Weights of a small sound classifier.
Training: 12600 steps, held-out accuracy 97%.
Data: trained on short read English sentences (LibriTTS-R), 26041 training examples.
Rows from block 5 of a small sound classifier, named by matrix and row number. Rows with one number within an expert belong to one neuron, the router's apart. Each number is 128 + 24 x the weight over its row's rms, rounded and kept within 0 to 255. All counts start at 0. Numbers have three digits each. After the name is the row's rms in percent of the matrix's.
Before each expert's rows are labels from the 100 clips, of 14976, where the router gives the expert most weight on average: "strongest on" is what is common among them. Only what is clearly more common there than usual is listed. The data: short read English sentences (LibriTTS-R).
# router: slot weights (model.blocks.5.mlp.router.weight, 16x256), inputs 128-191
# up: expert up (model.blocks.5.mlp.up, 8x128x256), inputs 128-191
# down: expert down (model.blocks.5.mlp.down, 8x256x128, transposed), outputs 128-191

# expert 6
strongest on: voice: female
router.12 110:162128091137107111109133131136150089134149127132135108160135095093121155067112117140181141130156123161091095096165061110143140144141094095144136112181118130123118113066063118134131126144138127
router.13 096:185136118125116136142168134118145135119112144107136147109113098101141130073138105127133128166142127147101083141164091126172113150133094143102133132154077123093111124116105114144139085110131137
up.0 081:171120082168127122117106168133130106190114112132095105142139128104165164136129144143121087141124148136170139126166093100166121183100112136134150084141093149111102111092127139105112084115107143
down.0 099:161126085150131115124099124119058123132139139141100161149140113152096151140138156122164108090111132100155146121160108103162141163150182149122102114124105128150131164090093134147129171154127144
up.1 107:121136160113179139111129162113095123143115076140146104114142121140123141102105105139142135117128128149146121148155112117103159113132117134195118106156130111140160102127122169099125167131130135
down.1 103:119131126156142162165138105104117198107121171111100157095143145133089141160118109138140152102126139095143151125138143162148119112137143112105132161124114170128090180124131104123140135115099113
up.2 094:129094120144128101130138110079110134137085128121084147106088128110150122110104154145102107150147146168174135131145142135152101153134062160121133119103086136106107080167148137117111081116101138
down.2 114:161123089142127134115136149114076131115135118144111160147158099142120152153080154138139113111131140121140123107168121130120130149127140129099141140141088129129136157101117131136117145128116130
up.3 086:159116111148098102118160143145161115144087119165113092129117095075130154148132148142123127163141140144143126148134124108137121160092105153121149127108111143069091109153152130091107096116137140
down.3 099:167144126154135138107116116104066118111146134145137151120137109184087141129099157137182130130131156151142137092166157129145109133163127147124136130146105116118118131077096131139121173119145194
up.4 109:127121126124086118117138158153135130147117123126162157127089155144123127152175106141146144124130120114096127125112133139126151115095109122125103115105159127124134143104150108118119122111163104
down.4 099:147122110084148137121126135109158106135107142108109101129160114082123087128089134117093178141146116138128086110129125128174114155108122121123113114174102075143077102187103147109115101168115101
up.5 092:107101163117204150155133106133137150107119134109155137078116110129146114128148075143080112136131100149095126169128149134094119132193134114084125162106128145152148088190124144127112124117108107
down.5 075:103103135121151133098087150094091117148135128119116127134110163171103154131132118109165106119135128139150143089108120127123128104106147096141111142106136167109094126106123158118149170099114115
up.6 117:118115164132121123097105139151115121127112092116169109134108146153135118144153139161154125120138124123098130121123113137118166137109127112147093082125146152156145115093154162081109136084185145
down.6 105:159129141084133142147129112110150147114118147088118094093175122111109110097101161122111166112111131132119085148137126148173115107135135109123139139135124096132116151156119110161125118154104130
up.7 082:148121115141150107155167117133144120171112100139114158126080126087115152120128143136126114159103131140153126091151090132136114165132082158111168143100105156088110115156132150118082099127094118
down.7 097:162145127160148104113107112114059133122140114131116124127157125153100165134115174135129110119130157147136152079174123097156156166144136132109121112154119106116122172097099142126118158123117155
up.8 077:146102079143125094149147084126101092172098111150129144126112132089157147116117160134116082165177167136126131133144126143167104161122094137087152133110134135075109101136097103096114105106084115
down.8 107:130134082172119103108105157119065145162163100150107162106124123138088120143097144120136093081145135130120134135166110126132155143160158147113125140140097100115097119084067133116126153121117126
up.9 109:176101100118120141134136106114127113119148146129074155126144103131127163126074151131123128133136112163113144122167075109119141123150127149126180160138099143109111154127095113171132142129128142
down.9 106:092145141145117131138140169145137129125150122144131135110114122163144093129175105144111095175108121070128094110094146124117124114115139147123126151109165154139163100137151126119160097103148129
up.10 119:132066142140124122089135136150113122161117111137155147148098136123144153129132112170112135137143174156147120112110120099118108133131114112150114088095139137130131098146148187103129118105160124
down.10 091:134137112076128145137154151119130118126075144117158107099164146120123086125119150127074127135131066130138061117126141095111143116095105132146124132155108092129143165164116136127117139135125115
up.11 121:172077129134151133159171095141158135121144150090121152114125104108139139090140108113111121132145095163096104168143108143157104131185120124078151151125108131104122155164107098154123113134126107
down.11 106:136124132124098143128111111127124106097109145117107125104120138146129113142143147139115130138087147116139136105076175112069140126129171116172120144107136117156132104149135117130145116129165123
up.12 085:171092127159132120120145127117112100155116088139112127090104119092149161110108146147130137145139144154109096134126131103154108186144104153110169100157115134080099114140125119122102090104101134
down.12 083:144139082158124129112123123093077142144161139153088151149141098119091153120117120148158121100158149164104119091179151119151129155133123119101148111140107161150119132108089122152128161149118150
up.13 088:172120109161125109115134141100132129166070142156094131128067101109143131148122140115140071156118166139164120135160129114171124142109088151128177104131109150091086088141127109116111103131083118
down.13 097:170135124159114120123129159115070158138135129109116153152144086157114150152109154110170119109109144137163139120173109136163160153149160126093094112117116117136116166092101126116148159131116117
up.14 157:099112118099111144082122132114151118120141133133093124170156124152082125147100148122166152095144121108126153091112122101112144107135157097154107100131159108143127139105144152121142176156147111
down.14 137:097127156116142144150148116145167124113137133117152104090114130106148089134139105139082164170112124136103088136092114151126139104106110125135141136120142133130146100150167107163163078122148114
up.15 112:122082148128125112166166110136143133093156141110165154131128150141141152067152075114163139129148109118080117147135092119134123125168140122102108133152122143132116136133082112190107141114148118
down.15 100:148101128138063154109098125128127102104117136099103129112110132156101132107084175137105153145114166126170131093145156122109140140113133112162122120118132116140137114113135158147157144158139128
up.16 088:141096102160134112122144075097110087121100126153125154130124118113165166102113126141131125170140164122123131137137100126135091153125073138116146122133103158097108126146078156112126095104117165
down.16 091:220104120157151105122137119100099136123132107101073128119124093136113167138095140144160089108141167146124126121174079127156157152148139147121133117141095129111084146095054114137117149156116138
up.17 081:127118096112127122132149134137117126125111090120176083143120137161135106104117160130145142103152096120133143138124122165125148132113143101178091101121150140134169114115173171097119133120172110
down.17 084:148099125121151139146127063096097133111110144123125148152155141133115123134091109141140173086106165165128108123116082128177090144141116116126152137152119113126081183145122131132166159119091127
up.18 069:127089144137155102115145134121094094166102094116099142118084143073181157125071145129143118139131140160150117149162129109165131153144119132109164110113140201123096093137114153104082100101107137
down.18 103:144127088177136110117109131125090146135162126141132158132132097122126150133112155138184098096170144148140145106153119122126109150122134130110143122126120140114087174117094131119111151118116145
up.19 072:093109165123174156103159131161127094122133104126168101124132140131135124067134108189116170129149114144123113161164137095076164146178140123139103086161161132119166095159153161132135136107146120
down.19 093:173132107113129140153118120082126133114138139099119145119149118140097192164112122103138126090134150149176125114164120127147116129134157108086123130138109130097082153133089137140169168102118137
up.20 075:119146125112140136128165143127103122164100123087110169137153096103138174119126157129117128154170138142118139126118113134137094138153105108142150130122145151099113139118156198119120128116108184
down.20 098:162130121140120115119115111113055123146133071144110176126115122161099121136085155114171112086151124107120126131169148125161164166162175133121143088134109125118100169104095138121118168124090151
up.21 141:103133121099122147119105139086150127101147149111082122154184124148084128164078147110136161098124120101139162095115141114108151097114164149147131138118141084153149141125137117143149167156115127
down.21 127:104134148112138150152150126142191130110127143103143091097150158105157095116157104129062150176124141136108109139096119135114122088123121108147135134120149127141165095162162129140119079112173111
up.22 085:152135107152122137104141170157118125120124153151149106172100127120141131115133114155160118135141148122116148141131097125144158133074138147145137075144140158123145092087143132122142111116148149
down.22 083:161117113152120126119130108093082097126110137121105139114148126146120117113108127121160145078154119131162126110133114134144114149124180143107150131134086114141068155107120121106128185139097128
up.23 085:145102137169131100164134114110105115150103130156102119109087128101158143116088149176126120162117158153139153139157117121182117153134083163113159124132101170087133105106107128116099094121094144
down.23 095:159112101130118132104116130123074136116118103125100138129140121124084134176114137128151107122113143122160157102166130132137113164140171154095146122156062144134114167107110124116097170106109153
up.24 087:179155109170148127170116131106118117150141148145098122126119128079142140157105146133095083155128144136164108154127119151133103159085110181090193135138108136095112135161154130112116112131080134
down.24 086:136114081115132131158078158094085142104113116120115163132129106126123152146103131129126158122145117111134135106189129107142148121144133102102180126144127139134099169117114139165129156163104169
up.25 082:185076110144147120110142136123149111160108100127111138105087131084169107116111155112115096135117137155185157120172116123126125162115081176131157151127096126116114097142143148120081104117138108
down.25 101:146087097153123121126107110111065126138147123151118138147128109164111167136096146123173115114106144125148143109155125119106107152173127124109107143161133101130107138093090130139142171124102126
up.26 072:120091111145135099135166088116104141153130090144153138141099125118120154101143140157118132164144090166142127157137125117108127161145130127078136101142146180140095104089165142106124095127142155
down.26 101:159134084172107104145129133114103117159134116121116135142124095157102145126112165115195096098129126137154149107150121107154129150163134122109107127158115132113105148107098157108117147124133142
up.27 079:179103127134157110144152103138113093164117096150118151124080126108167118118105126146137108149127164145140144152168147091141102177168114162109177120144103182074091140135128145108114088114097147
down.27 101:166133106160111133114131122101077142115143133155112120123149133124112176142106154108177107108134132143136139127153131154154125134144151136099138123132108130119098123096086116121114175139090168
up.28 078:138121110102167148144147130127094102160081160098127154123133110111147144141134148143115138140167160130114164140143110138130101142153117120115133158131094121125127146128125152144144152092153175
down.28 098:166140089122114106099080147121058094147148117136122119137107099134094140124082152110186119102160144147152125139173109132146117162146148134098117118164092135105091145089115161123122181123140137
up.29 115:113093135111157124106115146167108099158106080114167117118090142166140134126134114180123137117134132131101130139111119129094129127146131106127097089127156147137161093122170175099119146108146127
down.29 109:150125122088103157162078111121125136145100136117125105117138154077139103153088155092129187098132097111159060130134109119122127108112166107162122121142105076139094147159118136128162139121107125
up.30 085:158118110160142117104142102138130121138111113133120115110090137072187125106138128138083121155115143124131127172135128121149107181163125106084150126102125158098104078156121107124091093131115110
down.30 081:127145073155091143147159157094103150131117123154118130110112102128111159113107123129134091136138123154122134093180130142131131133154121136094140144151114110113111113081091118121149139144124155

# expert 7
strongest on: voice: male
router.14 097:165119124144104143170133113100132164111110152089124171085102122122141106108126104145099134151087142140141108146125139163165090135112132148094135162131098133117123118121112095160141126099098124
router.15 102:140113145164099127139174155096117148117099128116138165097111154145173134129133115162104107152095167109178125137139134143158121131103137176129118140124083132080131109127151121143121119091111139
up.0 121:159148116118103134065113177128158103155136114128109099179111137141105109144129140122124122119122116114141129109117144100146141108084135146147116089128133120142146107116155165115148141122147116
down.0 124:110104153132137137166140102121166142099103148113160129099150129113144069083119122138094122164131161131091105168124137133139105106074120125153147137149116107109105116181125124158123102127114176
up.1 096:155112091137099089104142132150149081139138116171142117175142140083144147089098163115151117161140075122121123112156086109136131168127117125133168119160124134126117154087121122123122129145158159
down.1 079:129145082133121124125106143147123104148157111122150113147109120116139139119102152145169106105137144103120120101138081109163106074137107104109141109151131136139094126095159121111124119158113115
up.2 105:141131114161135129157108120111140137122134135125145127096129109119120147122056117111108119126109114186088079123144127138112091149149134112069158145146105134166096139129068101155114129146115138
down.2 108:106124155127080157150065130140147144120122097115172111131128141146148119156116135135092110148107137130128121102077165143111156126130135124165133127098134137142154141182159133131154152135164104
up.3 086:119130144161164095101151103148123111153135063196128174141110120113133159106123101143098103134130113151096172158146120098126101136176126131098146088095134151109098132148121140090072132122111134
down.3 097:140140095158136142110115124158088120167167146119110128172149130109098178115148103129185128108114113154147108107158109126113131127174144118094068093144141166112115129069089120115114140142114106
up.4 092:194171101138145091105125132157113094161122110109133104128122127087145133113145150153142116148130116125126096117155086110146091147129094105134150104172139135134104094097131149129141094137151125
down.4 091:141138104136135128093102125134086124142138153130116142153099142108105184148161122155141178123144144139124136114148157090144109160197144112108070096104104181104113160103130117085091169139125107
up.5 076:189181087165126088121130155127143130150161133136104080127145112097144154125121162116129090156148107146126087102138101123138132156118115135102173137148122135159098136125099125124122086143113157
down.5 094:117150129132119149102101117160116114136140108137112110156114133136095171148125153137197139105135107145134147113166118113102134147152120122104114108072135160135157119095139137099147171187137100
up.6 085:125124144136111122117118155118092106123180122172124173169138155152113163120085142166191132099142103122132147084124110102113169136131128124158128125157145142155147143079087135103116151129172150
down.6 096:124106107102143121121122145129131169157125141108107151118116109147099157143158138095141131070131121125145146136112176144147100169143127115071085107107121134128116157120099151127102128109092102
up.7 127:139155105123097136058106177146158099159129113131124102178118114147110113134132126144131147113147138123146124117122124114149148118103131120144103070137143097135151099101148153098144128147154100
down.7 131:127140140131157147148150100098173120114126152127137136103156144115144083108122139119091114143128122132104105141143132136146108129099118141164164160144109127108107141158108106147120094091114179
up.8 087:119151104129065124061104141174094114158117091145110095188111113137131142138115135142145130112134092127138122087128116098126181129109120118145122075146140140133147151083148154090112116149138119
down.8 098:105117133131168147142154125122195114113128164117151105113159135089138072082123110125109157142147148148069109110111127151128117165108108164144154139147134124126135104140126133159173087103110173
up.9 090:133154116167178087138110146110116126131131113181115139111105122124120140123103125126108076141132119168087116116165119110113122122141099143102172151111099129131071121152073135120074099132097143
down.9 094:118126111135126129130121112135090140146151120134132123157116133138083181145136140102156127103108109128135171112120123103126105162160147114107128118093143142103126149098117115108111157143097105
up.10 099:166123107140153108143113089149099086150121122115127133121095114105152147103128128157143117151148162158107117106144104107127082151159082109075154128144104177119092072130104129126094094125130158
down.10 078:117127103148165128106147121104102127171141121139135165124102115149126155150117120119136143095141160135136128143117110103108080152140116138108109119119137143126128137121123147090125118121092128
up.11 091:173146090135122123082128111162112092172120109142145115163110111104129145103091142179165146164135131167101115106124097093133124165139097104117129088131123141132104085112130147108121115139137154
down.11 078:155131079149119135118129100075106148139138161137098117152099132116116211160133131085172125143110152116159172122139100115166130119186130124084117100105127162085104102106131136135143150137115077
up.12 071:151099097115157114143133136140175106144136111153134118155147086107103157115098169083098106141147101174127123154151136116144101127112120162096191095115114113135117159160107140121088103157111130
down.12 102:148137117123152127112132097151085121133147123126142134154122133154104193152093132127184135083119120153140150138139123127130088173156144115083090103117164152128131127087107130130084147129105115
up.13 082:144089101105147140156148135128123132124070120097129106069132100116140141129135172136120149142134129112174110110181112148112120120137146130138135122141107119134136119100150136135146119127132128
down.13 106:143123141169141100090122157140058121149147093153129118145128137141110176144102138151152117129128135134155156146150139110104151144121132132085136128104139162153128132064152146121112149138119117
up.14 106:128083133131126090113174162098146125126126097139142122144112136142142153124134143125149089133119115099130182133128125103106143135118144169146143101111124122116137191110153170115112123115168143
down.14 114:153071126125151130099141108117106122149133126138140158142140139104135094087151070098131133115150135120123101151192128131177084144155126114133124131143136121122086114133104159116094117084125158
up.15 100:134179104132089124060090148159154095139144112143127118202103126136121104113106131135147133115143105105139118112132122124123129132083126135126119076136133126134145110100144146118144124161143115
down.15 105:133116125115157141164143122147187125121103122121176135102146117121138068084121112104067161148139144124106108135106147132149113124124099140128157138147149124140139124168126116152122110107156180
up.16 127:141146115119084116078121148138143104145132114115116094171113116141110122116144131134154144112136126111142137082114129112148141111092128152139102087146148099135153113107150148124151137155151120
down.16 126:127113128125127147157153112100171162108097167103144133091161140094133078087111147098097137159113125124092123153131152131128122117123127140153172166171108119111105129165129113140133110105121184
up.17 110:156146090156119114099127104157094083168160101155144113187143140116136149122071158153159124138140097143129137112131095109133132144122105124129162112143131139123106137073112155106106125121133176
down.17 088:138150091121117124097155144137135103095136114123109126183133125113081163139127157123180108099146117106140154085166091113119132081141094122126152101127136144115098161082089150151129138156119102
up.18 119:122156109137074135085105149147119114140124126101125117178135126119118116146135140142145154110127132120135123073119123109125151108103132112142113068137129119129157098077144141127134142136154120
down.18 110:124110123109150143150136090128181150117123135087122103111167144114120063087123138115110129143120086123131132158120159148136122154110120135129158164145117092138135132141117098139133126111112142
up.19 090:133130101155109120096136131136121090152167120164137119178144146115119155128085160146153095160145079138113134130156095106127131155117116129124171094111123143128103139097148147113114136137136159
down.19 086:126146085123121138106093112143097116142117135137105098139143155110105163132139186121165121128147102109143139083167111125114170119172081124130128092132109141139105135071108139110134108169147120
up.20 085:147157093125142120105126139167159119151150092150077127144135104098152159138094152114091108154146105166093127147151150113142103130132122147097166119134135127123092137135126151124114085168116130
down.20 094:103113109151118121096132132118053117150137112143141150149145115152102181160148133153170133091132118118143138126123123122125116165156126152083124154097113157117109150097150128130118133108110104
up.21 113:132165114114085137091108168167122115126161127104134090189134128128104132140122136136152109119137109112126144091100119117128138105088146141137125088137168119149164128088141152107143140156156120
down.21 119:139114129128153141166156108112158160127090137123113146094149125108110063090124133116079143143107153140112081151136137157137089142125100134115142148155108111136107138163114123148134092102105155
up.22 083:158070127117145112155186151101143145145107116121119149130145123124130123121078136110126084106130144179108140164110130116135129125142153168094179149109099149094133168149092155139124105103101159
down.22 102:119109110108145097093131146143084119163126101153131138162113133144112175170131144133167138125104139161128180138140116079135128148155138104093110085103143159145113125106115158107101144125130125
up.23 087:136095125125160092136140145114151138145151109166100115134135091122130143143068154129140070143118120155099124143151135082103147130171120139072182100153098133122111137131070135135125103140103126
down.23 094:155120117145152106104150145125080154150130120135121117138117101144138167152116121143134168103117117135145085142135086094108110179170151111084083103132107124128138145121119118113095171162108098
up.24 096:148115127133177124138136073118127132139111117128118137102095109096166138102112110133102175132110146162077104158144085139131080143177103114062128136142104151122084099143086122147124086146104147
down.24 095:148133109137152110111161138149103138146128110177099155124099071150146174135146146127163169102141126134175156141192128116155089141143129103101100130148111153135153157117112128125102097130114114
up.25 092:162090123135163110140112096162112094144116122132138153120103117128146142108097110160132131137128139162095099123163095108116096154158107122066136127146094147135078114150094103118120101133127124
down.25 084:133094108157153120124137131143103137126138145133137125128165120152140165145142136114184166089139190125154107135144127107130126172158090114103084129117125145107111128126116143110101132127081115
up.26 113:129123105160140126159138085123144113126166142134106135111154099104137121105069127106143132133127108158083146138147122116122095148157115100077155158139136138130084149138077108142123122127106138
down.26 103:105121154124111158108114164129148112110115111114149113107111114144131116138137103138085130179108118166099120131070141125108148106138143104134104127120142137157144138145139147129147131116187098
up.27 102:151113109148155114149116088129109132133110127106124143108106097117162145115104104144103162127119142166069103155142102151124083155176128119081126153152123164130099099136083127149115096129120155
down.27 094:168109105142174105124167126148070116133145124112084157130122103133163163116135137140160108129161154144158119151139117121135101120148119132094103115152109130117125132120096106104108112154105153
up.28 103:140120106148149120162119097135131144139132114124127140101086088107152127108116109122098160131126128173097099124141124137120091155173116112066129156118115153144095125143102106148121109144124139
down.28 102:149099097154132119105133145150085124135137122142126150146106075136116179128141138131152172104142131144156132136128109124141113114133100140109119096124126134122126140096097123126102121133098092
up.29 096:161158118155133105132135094144112121130130112128129140133099106105164146091093136154128115155131127177086081128145096128122105150153103116092150140135117170166085131121109131133113118133109136
down.29 087:160148096146120113123131123131072127143130123161128161158123118140122119116116129127149157113155142145149144141134125131151108129156114123067134095173114135118121146096140103132091148139089112
up.30 085:188140094144120130131071127148137095132137109149094082152087091082124117103082131145140123147139104131089085128152113084135113157125095109072153125150122136146102096119107152133085106158118118
down.30 085:140168108118110129109135104149099156162171095145130118160107130100109174176119142104151139091154118117140121116149131110131091140182111113085098103130147142116143118100149123115135145156135089

# expert 2
strongest on: voice: female
router.4 107:165136109138112126134150135123124118130113132122138155101116112080150127096139121142129124165181117143111081116154094142163109156126077144130138132168088149090101115119111125140138085108136164
router.5 107:157150092139106122113130125147123072145142122122131116146137111086130132070127135138172134152179119149093080084156081118142133152118071103148128123178108133138111113074058113123129104142138148
up.0 081:142133130137140097147158097142140074181102094148119122136093150095137155101068148154123116162146132120130122114162120124166143197139098138129166108138117118115114129124105144126069117116086159
down.0 080:124134098166110145152111146093055148145089148168123128162152116105085165121114162141133122138140091161129101100159129060123125127137135124142163135141149119165130167065127124123158151136155135
up.1 102:100108131138111124107148072101113095127119119111119193148156135123118171121085154150118149119119158134145124114138090146127120118162129123104157130101129137088088147116102155101144127105111104
down.1 105:084143162111160163153131139140150106108093144119172113100142108129145079107141119153105132187104144145099107170110152128113146075091098144138153140134154130141169104161154137127137099131120153
up.2 078:150109120156146090131113104082090096169132110153117132127129128104123127136125143159159113157126140160146147109133124109136116172114076110132187096138120154127052100131111105109127110139096180
down.2 091:146117103135123132128110116129088138140101110140107153172139088108124172103114101118176095102133160145112116108167096117119143162123149132118146124147137153145132146077124130144151149129096185
up.3 089:165123111099127102190133140113151147120113161104141128119124096127115143088114117127142121144141135105096111118172087158162121111151146105123123172137096114120135142143116089192118126137192126
down.3 087:166148101148112152117123139146115110134139137135092115162138101133108120126130177102120115111112109137160142098128125127108116209129109134119146108147135111108089142065117114121119124172150116
up.4 086:109143117132161106095131095123078114158093131144092143127111086114131121140089158162119137137124163150124169134124121122105097132149131135114124094106155153128100121096118171100106137133128162
down.4 095:184133107134137111109119129159080102151128141147141146185090113137113164155099164170164110146122135138138146107150133101115132167144122118092118087142123145125112132075130161120128149126128180
up.5 122:079107140100115132099106127117114127138131112143082146159159124167103140153108142121149162101100143120140173100093126113102161077130153132145119091118146108138127139092123150098151148137118114
down.5 135:102129165100140125140149110120181128116119129116146096094128164115148108103145093134105138164090109125121115161108117152117140089116108136140130137107134139145140111179156129143135076104130119
up.6 076:110123129161145096148147149129114121110091093127144100165109136102183166113144157142154091174101154104149134126169134135121169169128100126156145118123105137107097145120122135089090098106108155
down.6 092:165160110148111137120113162125093161154174117150131149131132143139101156106148114138123115103133148124116126085167126121141155167140093138105109110106097137166108115095084120114122161125128161
up.7 099:139138129104144150152108110077134120117168142123078131142162157129095158119090124113121145123148097128141128117156103157112146129120116154114176155140141118125095159131096105161150120127098121
down.7 110:087127154143119131141156132129160144116147145082169116111111152155142106107175108148095112173101127095135130132113137142108160094083107156143137128103156160146168094124176126123128107104144109
up.8 082:192121135151124136102117183100122136137111111126134109107126094121125130094136138142159064170109108116132110119164098129137100113114133153119176122155094122117158142138115106160121115119155133
down.8 087:149082113108140143143088115129111120108176114164133162152130111180113123114164100106189147075172103130133128109148113157170089153109111123139126128114077107173110137113108133121134168118089125
up.9 080:078141187121161072133189127151119096149147084159173107151113121110123150086112124142121137119119140097104178156142123132135151158131125136118138094109126126122120147114149142073135136113169160
down.9 080:144187095140094157108120128115126161130124112124097197145116120138116107161111125154132117133106151116128118108160147105145117156136167127095107139129086168156097148125086153129165160057136149
up.10 079:162153138116125104130152113111088082147119097156130132131078130102144141130107173170136069175140119130140107156131132124118102188133088153119160118185116163111110108114086139109095094121129162
down.10 084:135161102165143135131134113109121143157131124153114139088115113165110167113117106154154140136159151129153131100178124124127122138137129127129168130142115138132124160115117132122084168127098162
up.11 081:106141124114160112174132091140119145155129126125077167103073114145133120113092107130107130168161166124119142123118149135138112136175118126089135180124125139117090116133077082125117124118080134
down.11 096:179136108179092102098147130150067114137111104131112137144137125141106137162132133128173099102138149141118159106168141132142132169120123146100089111133114119142116121086114166121135121122123144
up.12 123:192108108119113142190165090112137113114137151094141145103141105130112136079148103107126154121151116138097101127164110142164122129144137122109167164155099121106109159142101098195134128120121136
down.12 094:093123138129133183109073113123124157103126138100129093148090143150117099130113134127120141146149124114148154112102181130106168176097146127131155132102139147157137125127147166137151139177152098
up.13 074:090133122153162144124131134115128093145122126131115175147099107119163131112132142125131174141150157151163182121134124117105117145164125138138143138130156156109076107118091143104109116113087158
down.13 103:170130094135126126102112151106083123154138111139106135138131106124120160152112136149174109110140149173140137124146127129098126160132120161105125097153105143135102147069083150117132171121139150
up.14 072:107123140160168119147141117100096128150118121138139099118120127091150159109124114170118107150126125136140141140188105127116125139165099126142117148147113155116112115128131082102091131120090159
down.14 093:173114131162140135103079105116096150155143116132096139143108084140102160127091136121155109113123128159138151128172123134110143161140143134110129132171094119126123159097084129126138160105109164
up.15 096:119129098110149151131142112090158131086171146113094134109166138132092152121112149143144112117112122118134142123162108137109128142129136138150171192150139131113129170108105090199141114154117118
down.15 105:053122121123117107118142147176169119126143140104143107103098159114172100115134129116115083155121105084113109095108156113118135100133074137127170123113146142121158109155154126141093101125153115
up.16 136:074093142124115105081138107098108099150116096129122172167147139160115148138098141153172170115136112120139159104101124087106158100130142116151111097124125126153145158115127180084138157138136127
down.16 124:114155159125124151165125090118171160106143168128179083096111138124130119112147106113080174151046138129124105159100106157098133093098123134166160177120131104118161108186156095136144087144114110
up.17 071:076149154155167135104158133099119103127153121146095099107145151132137129107109148147079113113142109128136160126157105120077111129137138134160112130143095100164140110173147120097162134157128161
down.17 078:151078127123133156125129080116106159141135145136101177150109110098145114140134089125129089138146153116139124126137160163132101126169118158151068141115147153068162155147104158128123114129149109
up.18 108:135146129113136124124135127094138136103170150122093141159161120126111150146109147118178136125139125113137156109162120110119134113122151140157165143123141116116084146096075110162118130154105138
down.18 112:085142152176114133131132135178155131100137141119132110101106154107156086149143091129092087178097118105092126157104144136121155115110094152120139143088150173132169109141172105141128071121152119
up.19 090:130104157161130133138147142111113127110091103130121177112128146105167161121124099136119112162114178141135128177140096138131126163140113109109148134084140168145110070145121144087092112072123101
down.19 075:111130042138118131120164129156119096160125079127143089154112121129166111083080138169090129149140182121111109146174114122108149137091074108137159100157117153141103156132106135101126080126115105
up.20 116:085085138132136108096128134094075086132131073151130117139105155138125145121094137173164128106112129131126146117125146089090161097125133145127134102165142130173168116102098159101149139121141146
down.20 107:128112143091104168157173092134163153113126166137152156113147150120174114125142087094096166148118143091131099160126132162163084088122132117113149133091151136088130154176141106158166116104126073
up.21 080:157143115172132122131135101126082064161134115159137150131098150107161119099113117137121123142123133152126149165154127126105136157131085140094167129132100161106098110168109129107142098119091139
down.21 100:160119122170128118130119148120088130108145134136117132148108112139105144126111168113170131122120119153141171107170116107128109146148142122102140109145096105131110141101097152117126154134099149
up.22 069:105164141138143115170122090106135121152116103128104144118149122087150126155111117140168163129152125117109197153124108124119114153148120152145120150104134143148089127143106124095126112109080172
down.22 106:175114119154137116131109133148106148126123113139115130155122106172124153129104154141172077116138134146121137119181126080144110159160151116099139122176116105128106137090099148095119169133117141
up.23 076:131134158140183098128146086137131138140156094121121130135081146090190137137078128116137151130099165170116181153153127113090128158169128145110142118127122149123110138108117117106099120125132132
down.23 092:150129093121134112081097123129075114145147125152102131149109102131109167147142168155157092117145143136123138130153143123131099163156138113101119117147128143140099110083090148125116167150116145
up.24 109:094071179133166117155166100168083107115099097089173098139130151117153174105194115168146153111157119135132149161131112183135111145152119095160089140124133160116119131147136122123123140096145146
down.24 095:147132127142108135132110133111176121128132123139155069146093132128101110130139168180124135142089141160113058113097112135130158113116132139156163116167126138172140125148111142126183081142141148
up.25 081:107125148141148089156143082109158093174118122137136145147130127114148132077095152115101104144131128143114106133157120095183103154138096187110109104096118143100110134133084117111100088116113107
down.25 090:172140119126114134097124155123083131162119103116096168120128113113129154129074137133197136126138123110141132099170138094108119170160118089103135119154126108125109159094123106146147161127061181
up.26 075:147145103168150130124115116121105106125100099136128137121118147082142102124142150141099078143160108131158094136134145126158088170104071114136158124169096129131095086147089101131116096148080119
down.26 092:144106084146135137140105128139066118147123127128100137142130122127089169137126115136166115095143128122110125099158100124155155158121174138122105131147105127152116131126102124137153165119114162
up.27 069:134143142153139131119106138119128092159109108145148134119093110081177146101155158112122114208148155133114134118132119094135135159153091158111136144161101165119110122137161147103107071102106139
down.27 098:160120079153148099119120112116054100161132088123096166119127110133127196101125142148151100115144135112129150113167134133146143143144138108113137131135102099122095161085104106131129143157128141
up.28 082:126116123151155108132139128137127103182087095140114128112078115134156149077120112171139111161144144136154122130164112131141114180144090120112131071164096158125100127103100144075058140094088148
down.28 078:143143068124108109140114150120080102123119110130161161127113131094138134115076133147117091129143108147097091085136116120131071138151103146106139122166101159147120186075087106148111161122153186
up.29 084:160133105127132119119118129115121122139122148110160158120136127089146139103121165149132083146179138144109121156148096161151101186111090120131151150091132188108073114124115142108095133107105184
down.29 071:146120154165146128144135205154113105157155137146111138094123097147133174134113146137152113145164105096137102110156119152107120160107103127125162136135111153114114144127108125155134119149072140
up.30 119:143163107170155109114089161124122106128111140154108081152102148134103110165112159163147076140111116108160139114123148121121144105093115160163145106167107107146169091092113106132131140139090132
down.30 109:082116115126117138107161112141157126124159140126117147150130100129143085135182114058144140101136133116114155154115141154133108128112170110138088122111138122108119109171129145115126103105109085